From a checkpoint of a small contrastive audio-text model: encoder width 192, text encoder norm layernorm.
Rows from block 2 of the audio encoder, named by matrix and row number. Rows with one number belong to one attention dimension. Each number is 500 + 50 x the weight over its row's rms, rounded and kept within 0 to 999. All counts start at 0. Numbers have three digits each. After the name is the row's rms in percent of the matrix's.
# v: attention value (encoder.blocks.2.attn.v.weight, 192x192), inputs 0-95
# proj: attention output (encoder.blocks.2.attn.proj.weight, 192x192, transposed), outputs 0-95
v.85 121:468512472465465502575451607433519539497566550482575516500522527404496483583484506461518513545466529488503494591437470540526497487561548505526476482570523554518568490536470445514575400618531417464602469523487482587457599523524515562559465444530378560498428425485515422528509483514580392472
proj.85 107:579518492527473492471527385598436491494492480535433547525499473614473527467454403552515518470485456475474524403549550509453482459464349496500487512520457435468481453436462494475472443424496590493474555484544525460496405460527551423515479481458682481519480580531509563482446496484467491490
v.86 089:503563502415499608482403471624427521454573524576435574560520473535556485503535517468487474445451475426458465442506514526459487503490487510556588503496426468475456588499509534572441332544548400620528524510531529504448532439510444483493456498507583488459481443551519561494555476395472561388
proj.86 091:491488570630583474443509515416534495593441527408618416511467526487407516543516437484544583503543518560537521550457492535464548487532482473480462526426577531492507414478514517423511579467420648485476479472437528543555527509463530509504479502472452567532528507491565518527530510571516543542
v.87 094:535600387494470555445509444473493474550558528509515569480482512492479486514561561516535540462464378519555532427621505553468520445564461532533467453537468424482449523529547498502342367510453446537541387480531547518592513493474515501511525425547556437525539434506470582431445482428477506516
proj.87 096:477486503529534474476562552502427485481445470476526482530518541552534547443449451461529464519540625534436426547494521471482505473555603454547482506492544586477559455445518572480539569507536560399475517491455538484547496496516582477470510547470431549503512505492463449621537473512500518440
v.88 093:495458513631597569481424454557480473449530490492596453496493515435511477500575497584535571491455515518548542473574533575511547507505464602440491605454600531518571533464575468511453529473434403592500554486386497457526510489527499547442460606409504497462498410521517448543517481513488467539
proj.88 099:504517452465464479513580491396529432556435479473487399514579499609422452474473486379494473514535482517534390547441510495526479482463475493594553544485489498446466551532478534560527466527497592369498471449560493564476458525459501486472532403566474476614555534419514477421467585487438445521
v.89 102:481487498457490463513500492532618519537476496467519458523594514449482500499562440610507525473487506439492486595488530479459516506604491502437485547508532557490529393408518512363608360450393501410584524480490515459579482527461546547532482428495478580478480541505543509527488468475520471612
proj.89 099:568537566424500621580510483535458438526541597582458521476474450510551524433385549468521480483476473564616559353445446502597462583438446528489495471460471469512441566583440454602499420466475495603391471552551456517472487477554498491528486508461537492544535520484543502397440520556500446496
v.90 094:539497499458579562574527509416366464377462499446444485581418487638518489566485571554527428471473470516551469467501445482452570443541449466487535590494517492507572536479565530385571523538520564509515519488437532422589503558560446528444405472478598575401527551519512484509459437466449603485
proj.90 099:412472573498453491487455515501580483535487592544490491370484460362435535505533486520495545417469486531514523551442513560516545528511517480523506496376519435463470465556485473524488490499443486543468532456572464539489443440491519436515526547522369441538580448525542500448484444490541408559
v.91 095:441405464344573528490404577482526512454473545451394535468471459507456516520489452533499476554490510421466472459422487485514450522486439553501437497554546373545450539497446436578505647554463485504470443499498467426489583503566472444483442600455536410468506431370485577473516534636528428471
proj.91 085:523506539600431448484510388534482571495432436456566423527556533590471467521544469494498529441558545548589553485544542467429519460474521552450500528443516565528583437542551441438526532513509578475523546403477576503513490483460558506524523433566481560437485501580554542537466453379414526579
v.92 090:508491480469508446431590589591559581391526488509496498527531454439426497464496534391494520524551462466446495517468469492489464515431425474467495499424559460525374575547388579523499462592539479568534487494487496441485464501462518494483505544560464537577423434488502552483661572537501513397
proj.92 080:557495493523499574540468447436455591511552421512552510499555520532517535547463420561508480518434560487537504479572523518510550429502528509417467524615455522463634448461519470501494490392453579519482518547523557477649466505482485466513524531391587455460514569466495505575470451501535545576
v.93 084:487539432511521482543500574394607566513487449469444574457449465507485518538537501467510493498480477481550472530467480527494468496525582429560472423384490553524474491521440485660563522552480655470424500527496508472563487494432496544436390505509406451449403417467466508499475564468543488461
proj.93 086:556505563542527442524493457625423490451518440525538470598555542514505491553461497592430499481563576516460568416590602482438489489464433551451537532583496453544564397491491476471537514436490385461532528491434563497513469526501495442505554505446519549458539526595491525533475426507504560561
v.94 116:540550578466591597522576415487482487463495465494531494436546423483515489479468497601500524459473382512538501472495540507587506455538517571544490646558508477530573473579416541530488471449462527474470504555509591531500463475503506496548522511375541553521437637565459528515433456459487525369
proj.94 106:428565457578478465506442515487526471527459541509470451481537562549503535482559556417497483546525535486453489529562487515438532514449551415450505413535508528424470532455625504494536541476574464383522482452420410534441454516564547542453507491558525492538519431420460487516578522512413468557
v.95 111:507517445435483609465427572441482467453527359478555454385430458469539477499470545493517552481458444522474496521466538545473541477468530500403452444539513459533437567470553516620421507664432637503549502475461482505548532528459420476537484503599505519557610360489472538518535530512501505485
proj.95 102:447481489523481380480547388548489530501580570498507459572602515655407539542481394489501519504554570518528462549500543438544442382474452465548462530496506507456545475463398554445500453381550433485500490528474527491537504517446534456507539451481503485505455577501517436541487434547493481563
v.96 101:516505453485409454469584500500500480487499556545548552555595421574535485483503585512494554527534490505453496506548535496477598500532527478398496514511487432492474425528492563540529475545475381526466568565472542381462535530599552561361535477476555504473517573409524529487446487473504550405
proj.96 105:500447500539438485459480492567503545530479513507499455579436498507509532460467446524449471542474607458535435410477489580512486472431551486500456514526514652469436513411486504469600545479460526523559499464482472522513488528530493470497458549454493449508442508559477635497489491450610459531
v.97 130:524476523510545502563547466499556453456357521461424505448511489468495509406488496446450466490528511451531445482490507500350545531485512461490461463531453525493467541480469499444533547502575467478547572487411469360604567534578402329307397487472439447454542458535542472527460494521517464569
proj.97 121:506463534493474561510553473544488487479629474591576527504527505464458481556525536517511486444508488620496587525584412487581517432594548455513561475534442532458440512429524488581449564543392474504490504407517550532468601446481548482530462462499506535560523575500409480446554466494396559544
v.98 113:517513473518541433565428464534552531547454589504421439459457412478424501452497541373497533522546533492441468441479477496420494556523509440498504520521478449486465510540378519467496501472488574455590518445511441471551407558503397407460485488428639501501480520517528507439459393540429561493
proj.98 120:508410530513497560515598528541479509503599423593581495527505530466422423553580509537457496440492488608529486562586360424562531383536496507493533451554472482460405537455533537540490574564400491541463484454509549559557549449442569478513486434528477555572525565558373474449555491499417469498
v.99 104:568443419539505562502478529563409488348496576505410540537536438468527499508457513503492495481513552417543417434482468491518540478489583518468479426577502517519458513404440536518629516473520433521504478421475480432494562427503433475421462386438442513477486463449450411405551492561519475460
proj.99 118:472544487456450503459517493513482447494467493576536535440497472487486569566463530512532472470566425544521590480522504484568516574559481455509452527475521515534495490483508407585419462482497470417536533403485440509469540573532527488503377569550536475539481612471538512521524521433463543584
v.100 106:465552438443464481420570470470493493503480468449567570530502498418517504524478454548531470495486537541429519459457493460436486489524375494432532428515518529586567539549531560400481533424460482414598491526550497528571478590464473508458564426533546483632515420478612478451488486390570505607
proj.100 112:572478560496505542561365453518585538498591490474489470527479513543455401489487503445501586430485555551514374502545565636617472475518519487567580446459514499453461452486476581558559567573542460521499485532479612523388537407571531476635510521510475610519496507483399508479425443616413450474
v.101 091:510481553577459518572612536484483515435441471493437511539525461511510520482546481516468486452420476461488466468513464448493558472488515517525510536435453497582488493450442528501448360376554438498577461540525496540583533471445535494402496439420536482487488536470541426484418600534405537520
proj.101 112:566508464594467468463371448563509508534474447513536497544470506450523539477513526493418490461552513472507498487532562558534493474522513513609502476541477583360425443458557504522515503491496495564532456464467469449481498580493559497557444572483546539539435541407449559509515407445490502504
v.102 080:514525470580509454445472567498554505457541546507366497520485456566498513529550483467560505463512544558487489439490483488424429478463607575463511425406569548520436424545331537483499574468376517477502455531600574520548508609486528513540480562423415505475477484567482640509488456562528505501
proj.102 093:507425554503459539530470566409455439499428391612553499431510563534454509506559530591520491642483448425501525555509550447490568512592451460505452527552496478463534501473540519479463407483510521512590510475527433472536461589497504507469477502561529460470517583490502435545526492511562458506
v.103 130:523432467413528620550529562467578453532531501515560498405522494448537500564517514530523542455539471542546504550468535484506544513497538432474465453454466440487581398574514407639566465660424541488596549502589441523497457587543592488574453416573557433446497482448547497410523524391520565559
proj.103 115:479512580488511433461509537543566497522486588503465461571532425545503446513466413537471488575454502505495469494500443552514463441405521499422546570530528520516456546445540583428564579450410471491463517464525509533530522426453479503463486491452431475553485429587425552442503486539583432493
v.104 092:426498487544534549575530463505551582541503530505542521493422555439477520481480437444494557470469521418571490477469452492410540432417552500508546452532528528463463446507569493545624564543442494395497479431511557544458441522597564401561421534405503483419454481467530467487520502434560528478
proj.104 109:468535593523558503514486579474530488457461612539442517467517440499473410510511532515506529543467491493482543626483535427521484531514468548413518489518504310603528522490489545498499533515607451498471523531500535492479483414500461472544575459528445428520467454529468471538421515547505455475
v.105 091:479445504514410461522498553539624590508453477537513509625587488548519541469577448518525514471557570414485481434484513467516416506517561516616448560376477473515484513497504514569559366409554649452597558426411505511475457503486566515506542475448504615521495616513484542578462466551552537509
proj.105 105:507538503484577521502476473560441504538443446437517456503478547462441518436566539525437510474457473481513487544468591457477562397510534561533561490532559471451461467648502505464528535567553436563416416542534461542609442520512495433530502479537499536507473455416509468497509450445460460472
v.106 106:456567640504399462486469448558398448461466559452458467523460595497546499533464469463525503510474552435492463465483460487438519504497505505449507480511509577504485596494465538355469567472588527502514540578532510465508510479586415544567438593502454541450579533459556446484572368465528482503
proj.106 103:463457445531529589594514488466488574521522452542594469443464627469481468518577532471543501427499523621489497518521507461546490501561485490593466472531459528478468432578437446583416446612489494504521491556486496473439498538505540506493563433588603507477539531508465498479492482507392560489
v.107 108:524479501461431466538439472469471485532586574562440484422512456542580531520490586482524479547444455543503419502498497475518495533525539447518415518445444430493500449439458439562419388572592504556527424467560504463512563413519444571471477408452506450499557494508479526449461507655497504399
proj.107 116:460504429476484527465563596536470465499480466478511501513469536490476592559496440576493475449586458479491549434450419454471527530489467459534455508479546612494504499480560457485419441425390539545497544503476455529532493623432525482424444559505569479498568572497500538512567496429525507522
v.108 109:462434437405567537498482509570530569529492461499514386563489546507491515449457587390507497501504451461482491470518566492488515559491464439551427505516554507491587521547509546548350425617519487426539457421539547502427360532484434450487404491414528456490455457413501521369439480470452507466
proj.108 107:518489554469506497467553511535520458492526504557483521482547387500476411514511518532450512488408537572499540533602366453474508393499478463444596456491500485529494551392570568488561578518481508516487522523542492491524561460451529518492478511464436527631538535553427443438531485514529449517
v.109 084:515473409575498461531535460385485425511455487468477585504544472497511475461573459601503462469528525505456504486404522550498477530488443489533472555488447514499581518398469451467500467510431629487600542422476435438492468451565506437430533368573452501434508498416578452497458486523466501533
proj.109 102:506580559432479491448496432630535507496536521462536415590517471513503561528384521504518487492570513577496490492539515581528483537516565510553571484500522503492443468530593444524508554482442434541462465375511615464494580434458512476586377541468506596577481527465488531461470480446392540543
v.110 122:522509420432481488557485550477506519437532440562475452454537488482512503503568541467552483519478608558497478553464515476435453523463515484493510519426493521554555510587525445462557275503515576472681555384559445545523531453510456455480495338499507547547365430461627534441448452616527529547
proj.110 123:496509592423524489452504520606571531464558455509570415505501488483455450551531507553443510478488462547522491546565471518601549455479514485507611517572547466464391514492578552534522615489445451533464466506542527532508583456451566507526441475506467540612523525484384493419568414556409436494
v.111 108:493567467377471506504452491550470519461540530564587423464442491525540514575511478561526445595485554581534516564499453530489477516452564503457607425603477435510525657571508456502463473549449534444525525517517461521577559539566557576566540426639508584562572490511482442561514479552492487470
proj.111 109:489548468479573469484504500501577636491511469419508455450491629492511504541449457456542558473493481451540472468409561480549503603424485484516462516478580433472495455604440483517469491518518479487488455594484503563448462442484454490507578409561526445431533424517559554499524483552478515506
v.112 138:514526615540594485557475490532538522650487563578468512464440478564498473491570514514511520550529520592470460459533542416542472470507593537545505513544506548477435508571511519456485409556485555444456524535562484493521528468526540458522523523438403432496432563493465425439568440610454529321
proj.112 126:415543451481451486435512585537518496426494472541514431511482553497483615559460468568510502530560459375535544546404561422471559639489441430451474549532578421575515513459535439553481460421509474548458544559503521503528504524474435492479514483501527404499489477540525537534504488532518464487
v.113 084:559490441467501502581493537570526486527606549518591497513623495459498475538539492510531502483489537487549527600516541523511473465504497423486507493587450426471521519492500590453407431553551488648567475518542521431630398514462526501538471438485442505486513476541522407457517638487355389460
proj.113 101:446552449440559459427510538552493522572480552419460483563469586520478618474453433491531544492551458448511476461420507501436494514425509500518556561464570563443470454550464454453524478396422473519428502545474529582543446541461466463446516462469474480489469499468540574518602474494536493501
v.114 085:500489387488415476558520556591518428496419473514525537478519588494547472483440459542472493476426509480507525495526522570557478536555483459519589444462481611530559507428550475419511496520493426547576520501408521490562557429575424428589429472606549441542606448574528482554546482424514425637
proj.114 087:448594541483523495525437507516551498448541569440550524497456510473438421595457493474561505502525470535516502519509534596533461501444479506513517583508468482500455493577547522513466501429530464503468548440447574514431510506538582519471573478446453447416520560394548492498483463588444530465
v.115 125:522627568609531469540453550471486448525408456474383460445405451503454473522495490491439461472502577490533502588525542497518507504534546520552482440571482590447546463457509414475465421607467574480427575542516578502456507390554502486470411559518472417521469557538432512586540417480494432425
proj.115 121:422597463412514461402651531422452474476501527497482482447546473495522616524436505551557502504497484497452616504444511397455511548508518433451462568480498434603612533520490417503452481491433504454455560512542487486493508435449428498448545474462515403512568445545579475498525558525467542546
v.116 108:507480474386500683504525573557503432505476501423455503549438483479508491502537573467491435480539518457541470473471484482484525529516511547378553495496485444584458528537420436411643583479429422517436547461437565401611490490508465524505507590565511467536455515447538490446449573548491524542
proj.116 112:532455550547440490518421456458545480437515459575562512447577566501487510559506473475572492574548380486546509504559541575579531597515530473489460556568493541432457508411473458552476495470496498454572469352559484529461562558560533522513428505504493490446489549507431513531567494515466563519
v.117 098:420500507504517404519480501361449529511483581481410557473422524389530539467507514529576478552546551421500483495489478474471450513582335461459564481556455403467476446476561530548509542499524551486542559534521572483488513477539431485457534493496565418483493495438509494516500348470502621578
proj.117 105:467508552534530526479541549512496575576520510465509472511480544561525537510462499411497505406524565633463467492476397495534446472516552549462478518483527484491440530526370528496503502590404469444538494418483554577521415386504516430512513480464497524479488441590476551452502519520441493501
v.118 097:510498536526576550494581617554419526531509361461537553544450560386490492521533481533554489476471424502490527515552542520619395448553475530539554562521566560532506559494631485535517477639493470538440409561545510502524615509515509529507419539547384468595527471503468506415519554493437425539
proj.118 107:474573523498461460494455498431536445462424551433478544475548424558566458498444482470469541615478515390469495524477580502387490604425423534461495535490483424575585555496507553448513513411600515520528599542500506457466521507539508582439608489471474380385522450436568492546428547549559519472
v.119 125:494440629494483519491499460524540514519544532558371505482513469489503492548477490440469516491504544494400510475526491463468493520477476443512470432572501462518532534519522545523523583429465446632479555504477598445595424510496551571529615608562467497590590611562563512575426613540528486528
proj.119 115:509463418532509515548460443467450510576485492451467504496467612479502580423570442485518454441553483495457477464481539508503469432491523509590484503451476632354475403580441474457504447529445536525495454525449435553478437612488472468483533465512525520417453461460538514519552450406520530493
v.120 139:395499476426439444508581457523464517399488531467516522526509497558552512478406471559516511474512561478481521502596505525514482470458427444529569469577466464472537592568562458432433524459501446414455389522496525643571531463522513514502603460441560431517459398539481465454557446527576537447
proj.120 119:466482476475490485463396505566599597480566539468479484491388517508519553543487516413538506519565524435591413490439494521576503611406545463442468579477566514511487478422414474523567495483545513509482493550469513536481462483541487489546500580542478460538441491496509591544480493576467442493
v.121 138:490506443579587516485436468490437504518446528438475484507578526444456479471457519591550534500488362499503508498484512536575445539609527482536394555434493492472445443483450455559488498475399594460467448521439502487484408524507501464527498526338452509480565573490466630537450485446536563482
proj.121 121:467487550517399546514622562509432447458434500549516570569470423524513407522512542525396496552468579434519483504479455423401518463507427591449473453541489415630593580466542542509479476472564517490532571483527485486583434496495521559487511550507561511496538545513478465512438606468586475490
v.122 088:511543523421531493468570490484440481547570533516575539432498498545511430455502462502517440511415436569507518478341458521497554443528497589500491580526533520533473469450450511496404497515551434491503356559531493528334467522475505499521562486577525542561568489463509433490442461505481405531
proj.122 103:525497483555420523509406523530579500455429539461478495623453435511475474527437479496464528524520575417544423421490525579485486615451454443441444485483483520570551541363534516505545479432523541578534536491470574428475485461480549523545509598456497503470468524514475568534378538586547449462
v.123 113:515456542523488487628483520517487500530573580561516504552510429653564502477505530465474518512493522519504476514531490474428598588468555441539543494506384463520443622398532556515508476491529572431524457467522474496508394469546423467461454399503463592428506531449535345465462497414448561520
proj.123 120:417545442537508457419478498646508605526480497470565408537431575407475602497530504463419450436559493479542464519418527440487474484428498518555486523514573548416422469529450433525562528463468462580443484564446464485510473551458507461519487516511557437585415496483494610479492441416474458486
v.124 096:602469545498567504483500481525536498523534498513515480453495441455430477443468530544445487512559440482498531614614531538520481483515436414521570512656489442459549583507481505573330541512511622537484603483548487489461381540469463651532624528488571373467459508521507506476427454505478447537
proj.124 110:485517482473544458448594493480441516573502539424431518498535502508517604479465416449581534452526504556428516393475402505464459463471566479495498522406552570499532476511425457441525493523405526451424496482477519549550481447454464437465489485473483539530535435535546503472560552463505545543
v.125 118:445590419439555539515569536570541493520468457447477506453452490558494506470463460484504497450437471572465491467501511498536564494456613585408593498417478559519435532611550428471447443532541469477514483559484428510549633479580497410485505522457445507391557441544518464364550503457563503586
proj.125 116:512470556541434523514400520523601516415545499580553468549497492501503408571493531509497514589502515425595455538526546568542551580470471447446483527566475474534474534339544557564521546450559503524557495491527537466438563472555542558541510526501454451527486529506424535514445474617506444426
v.126 098:418469501488453534490567548526501448431531522529528519442598479505542467459388516490499558470531454515492526509435526484493436454512506577535437574500553518530513498505445493492538413429451428519523435561564659457431435546528630554569610473491487515569543477550519485570452476561441563397
proj.126 103:589506467508449476538425466497567440508507559488403585545498427549510472446472452537504494496477596420542527400485524614484489562451525454463500444447475581530594483459572501489545488520548542557499476510484503474550476507490471499566476530555493527429512525466545525548467555592595546541
v.127 098:486463516437421642416434509535503548581496527441640525527461535554476539576480428473504502553485503433511498484450454494483483490418475583505520468374474461553387573477522475521451637361493479481529555452487472515437499560490480578547467566483573578444433475463471567568567459529536581504
proj.127 104:560515483548599526590465482396477483466477428520467501420552540469474439468554576482554515494475415552494522516508571501516494509614467502521494455497499423527569481639515535488453445582595472436516451523512486428485513519554494485518492485548504567434524541471535365531463511513476506489
v.128 085:455590450437453511483404540532552441474587587512479497484466438498532496469504496519528557560533379457516521501547496530455610530531507532461531477414485566498485493458485436615588484458421475544636422541559495576593617522571585435508521548457443500468535561531514557516632590525461577619
proj.128 091:508382478552458420566582456498510490522459506471537454577545509511494430444436463454530445493523580582491525435471496465586468505451399483612445495479466381590483512516494430455395512529498506495469507453415435443424516513561442489541492456502510440499566400463544454496492493495533419552
v.129 093:520607558577528476393414560544437520501474509552539555523502391434509465493493528444523525527487528466363525559434496502541437489541440467447417559498495552530520445549488528580512485476567517526486549517477451563465467552488550555526475554640493496573362558414458537503545536473514506528
proj.129 094:549533469467484423539563420440478484570526486459522494577474476579458584438507428493397527497442468455477430510576533524444406421469495537512481475489450523536544480474468484478496477464465588507550537471451459381506524443568451450472505473450582460485482487487578592523510510529538440471
v.130 102:490544439445399459381429406451563534421475439540565532542507548480467494407548479473494467570515556462418460444496513482506468532359370430532463474530502492496488510542480452436437556465591495551509484514463463465394473508485536328495581536542608556426434489632494492426621593471517510535
proj.130 109:511420512429581555473515569531475421565463503480446514389524489531442602582504569554500526427565474558575558587432429468530537535453582556450441471464560546480460451508449556515490503526593505441514483507579531519507458529493488689566439490525497514522493513555504518538497481516551503411
v.131 088:466650521474460543602498454538535479466488578534530484512516550421495475509470538419519501547531582575510489494441510465573501443476490557523476391486511479554532470559470447454493666409538424507469565527499415586536482511471404411558542455543567493563427481334533532499393531568457593422
proj.131 081:528459513530503452523582464551390527551409449569524468506437539475494457497556445495458504543459488487515510463562462554397498543384479475400509535496501521442533542466506434474476487479592578434569478492526583544386512439440528605552405487406518473541487534608466440421558489371529452525
v.132 075:537511424521426440434488621566480538480488422487563492515481479471518513424496506494547459500453499450472522558553498525540536511510486441466495470474513465527496461442433510481521241477427528590499447406553579553447503432489464542592453430563541460567470470544539541508584457403524463467
proj.132 073:544537526543532516510483388455470485547554515464463501589593415625484543504475466551455561507491459543517474438548500448562460478533544605579490520527517503556533463538552480489529493534469549494490577478424504414615487538571542469387566563488460525481551494422516523564478519619496560431
v.133 079:479419546552606510510500503494429497505561545404525552488487493577479493590466457527435492442518506466531519481480542486527530543439621546496463473499626542469485520423489569509502610661528493551491519452461584355451524455492511663479477543497481484396513551462469429563517557444480562564
proj.133 095:392498493515424522532446504475575551449543515546518507552533526474543468414458512446437509599456449420416426525525524509460426423663460444532539532578399462553506502485475505448516417431477534509518523463496406466562550543543448364431582515521526501582475475433539541467486489499437459491
v.134 074:461522504459563425445450453506500550611606574466477535476404515446559510427486490463503478498522402430526518486468503493487529543490540513545479540515516535428446525549556490513527515587505550478503477490537559497469499491421427431515425553533450443516464489505426415469546512445484538500
proj.134 080:490425512562493589619504584565493523380528413468522430414507535529506421461489542530520439452555535502508512564426501507453459456498511471453542407484451502426505520536470444499515464469385521528482513560433404442521486525477515588506577418537479486481565456468479537551529486495482508565
v.135 097:366449535539397516549486598476440514556533612616584442523556433481487523456458498455448522522535445505512471549536545466477436518483544513527443461476472526504473512530477569431558447455503489386490540617472484515394402542524451568562472526641455439536510503543499459531427468562507540474
proj.135 096:641503525397593443482560472525509508525573388476457481496417506542590586492607466508485565467442561583493532530476456557555445459545491547446502462512525525431515483476524508531467476507532542508574510499482524442542558480430558521548596465422515501491489534502478597610506483531516505498
v.136 098:546539559514478424577606391541545506614468454447416436467552569544532498441547537561535519481529453533446458478544488427462476480461443464502528530388594411428474538494521479489433480416526586535456481474487563564524475476497407463494566497537426478587571586495572565417501460519565484593
proj.136 101:525418423599519557476456540538486545479436507428498450491526409519492441552498534545502459439600570582566544517464508525633605601409463477511455510512551464536445489499542508540518536602536451479448420591539526491461390472483544543493441539489539462453565518582497420492499552531446522539
v.137 076:541569575541536509425522512514422480484603583479576552480461513427520500510544466448541486475476458584509505469515480453573529497537465457521407576473553579588506462449489510484516559483484471421500590563426527519528449406442531535479575581550514481593445527456540503484461478576446538488
proj.137 086:502435495538392492620537488512521590536454398508549477550481472538542436497533501524442540463494570477482559494546504560466465537445468580513523485559519452450524501427491439501463366564491616490478481443442533531396464509476447464558542422450499422479590464445479467449516519483443479509
v.138 078:483494325469502464553482620530557572457506547521521505499472481486493529480445541522435612489476501540524467531493524538420485520540589442495506555529504457519435507443430544563517403368472519477484498484539480500543478526512361465451440457518469347434534508427438515503410437598558458533
proj.138 083:525521565567455500464508392569462552508437490500542471551535491470463384466573449497504452495527515527462513387550606541566553536469424477527531528495540464499551554522569468517435584564563447477511475545456526464455454517480549416501482498499502469533518497507541494477493516557452560564
v.139 076:542500514631572490492499494515488572405429508451464440498541545491562515537496577528546449479519497465448522435483434507438498520435442435532482461433514488530498552491531474561485527550440636529502535434488543416471443501481492491557501545572414490460457447522494401510439518380517427656
proj.139 077:474510531479386596506462517504487531549496520467556544505570507488382462534643508512445553438603561541555522513478604484536554515544531585534486494540465545429520456463438489510520482463529480554451459605462531505472451593507519535404464505535491495548590492519621481546491501597520528457
v.140 084:517427611536621457492450436408444478542464461456408511449443470490516539568490507495513500505511478489517493416471460516577405549513505553551495590489594582507521554509491533507541615516461539587400598481343569536504423470510543542417598600506465416578467505512528481543419442436555489406
proj.140 084:488568435462396526465510600567479521455405461473553383520629401469449455443561557497416522421556554469530535566522621586470599564486509552523526489537540417474525432471515496496506445485485537526489457436507570543481493527453465539438458410537526390575590528492568503518479549532485496514
v.141 092:538498503549523499596540463495460420495482475442483495532562485602439482511457457552533499521548571516486486457626472543519478497478473556476558513449509450471410534458543478458464517405461480412505562450469497473492521632420466505420508396403519488379477532430458565404467436429593424431
proj.141 095:554577524521463587449436509511573587475552523519504555498457518412550437477469530557502459592467449531538558515463486471395565568472614392505525519522439552441521502543519551499570494558523526551493436586554497468541469503550509554517524580472443557537455482587468449487456480479490540498
v.142 095:585504606445390519453483506568462533519449545475550548548480518494489570529527503500530476550549516484417474384506476512412498549573482495472544481490523449498430608481610486571479447472403411562571470504435522417626524552520480444540632552539589477571472498579438492525538542456511541475
proj.142 098:469450429636516510484472498520446565475458503459493446504536454508460400511501526515503476460592493564504503541509550489590572584361484427462480512479534426588436475536466511517488589523534476413459417586534494493477434502540424576493424501440476481421555528532558449464490501529467501541
v.143 113:511444519529492386465419486519364416490489457542485503521428503502504390474498506482515493457408507448554549490500512515509456480460496502477409508565451468540456517500510560448598557541524540491370510431462473401372459436430404476402403499521534512448482534438531457491457507473471526557
proj.143 101:467585534383549550508528517437564464565499506483436568475528487519538662514524441497462554574436464503498457541507427521491463425673542599568549478448434580448560488465469539454502432504498466572509573515543496532530478572430563456501529495532509578554485452504460588537497480494535481416
v.144 078:569503656494548539518533447461552482505453530480466494460563551549509442459602437520552468483490475564606497520523494453435479550559482526562546506524544443537575500498497536540403520567460542566585563517494587529650497422568479469548505512420581460461552577508551628487541362553478512491
proj.144 079:450502458548418560520490578515557526540551489570477500514412476475546548496398598512481481584411593456469496461555505565455471558463551476544543543545575459461495514478508450498607556523454446491514453460527497537402545530426499452494487544482481474500505460469432389471481568373492459521
v.145 084:545533666513626422443605493414483473530432542501458529535447549560523477513491484513477498504575561556520505434537451468453402494550497451554412548582502462456466484508583424509521529463442427489479545458583520488518581423443472537450556547585533405484484472677441517541491424523523562583
proj.145 087:419473409570449558485450554592493595494447517494511482477518425412470458479570494463474483435558483466474468588517557548508659560428477456446516574477554465450473525471505522531448540589551464463453453588559518500444463513470464499530435469456500471464563561474541471441535537473434526511
v.146 075:443537453605593457467516470509583471435480435489579550516493476493454495433503475465496490490487529524379547505433495521577463464474367551552512543459557466439534457522400446393530447512559592509495602472441557584552449543506528424566557570362528542614464491546441489544512590478412533487
proj.146 085:418378531529469468582486500508492447541441609541514419485490490528396437501464506527439465468594415487560439541511534519436504585343504470498524567474539467609457477549453494494513522395565494428538429503497462435454547485630433614482460462444543460559470534461502445450572498512520533494
v.147 082:592459530545426473469628435517466493555457551460493584533531414537484506478464521415506500466633523489535514500428448507471474418472554551579540443493464445533397425511457489563527517404505490476460468521552588530592487480508571521506485642476604391534510436582509542566539503454399355404
proj.147 084:460512450535477494383448480525465561488459524488552476558505505401445514560583494474427536430484528493439502428561571487453572634528586444463481615468491505521514475444563534540465569549627505477429482487555575516476549523515430492428488486445468538444492536433518514410458504605573528532
v.148 084:482504451548501529503414626626519585486578369510467503596479426489421528546506565434502518499505608449436517456472503509456468520490598574532449479542465477476440406567435511548505468495511507488462553607407429527473417484526495492570461503457557530516457515381470534537438495443471532444
proj.148 090:440552620440540461477549416455471453491390535556525504527520556568455504463549406463458567518428365483515426479566469487494442408546459531472502520436475479480537455530486528471434541369560489484504546443452503532566477501500535473421500509472549502596490488522499542473578523553535558523
v.149 073:407429520386555487520435512492530409545615395503483496459427496466559511499496531405552501553440405499491470428453454541528538509456449463491555456547493444537469581517432543497415523539439536454539526581608425522496541593523435505480383566488455445561447434510502465461570482568532434549
proj.149 077:538492515560531525520545511493413521479465510394491431500597501437458463533509549523483453425600578496547525489499599540519521566515513603481510477486511561508546520528505417419531482448481535613424497495429539461476485531403583535502471366578472459489582468512492485553471488496581516486
v.150 092:549527425374417588515559499591543412420430557484494474528552532537474518436501512489495544542546586487452457494522456505447509510547412565503565460477448517540486442442409518402461580406546428454582636524503428487518459569484575470446613507449608483458472578481515528516392544534542534456
proj.150 090:540473580491540527475477457494520502548543510627548581484399541482514538571451483551625466551504391498524578503458369415397505546461538446461497499534556458433507511532466522491409515537604518452536431449492571533464493429531454579557416548438483496570452495501437400422614473454502489513
v.151 075:562408464583656533557509518519456595421462488471472492521494558520386587464494431515497505548471582510486486553527469491474472459441572513473545541487471484531502457455464457389371486500528524494353460414499540464448464462549496437507484455489632528522571565432425601510532459518528507559
proj.151 084:438497496552455523509491476490565517505448568553505519551513450556467361491502556563487468481500404502480488451535552505527503573398464484533536562562537439508504563559578500560573570473512538518527482508468431572486465540527482494488489521476470522520463481511577463462490510496401579483
v.152 091:452515443377439487459512549425509573514511539475472485556465491505405468533507540462490504585515500500546492493496457518503514423426583497580448429490512448532466398529394439527496363512572448480554609488477515529571488563525464538532447568421432504556497400513516499499478619449524511532
proj.152 089:548549549546490498430460428589410467517450495538528407513590528422488576499625455461515576474567529478496462421633646447563508536572504545453534547458482569527547572436527567412496572483495549503426462484499535511428504458444537473495422435493518497427509547500549503488497490600514530528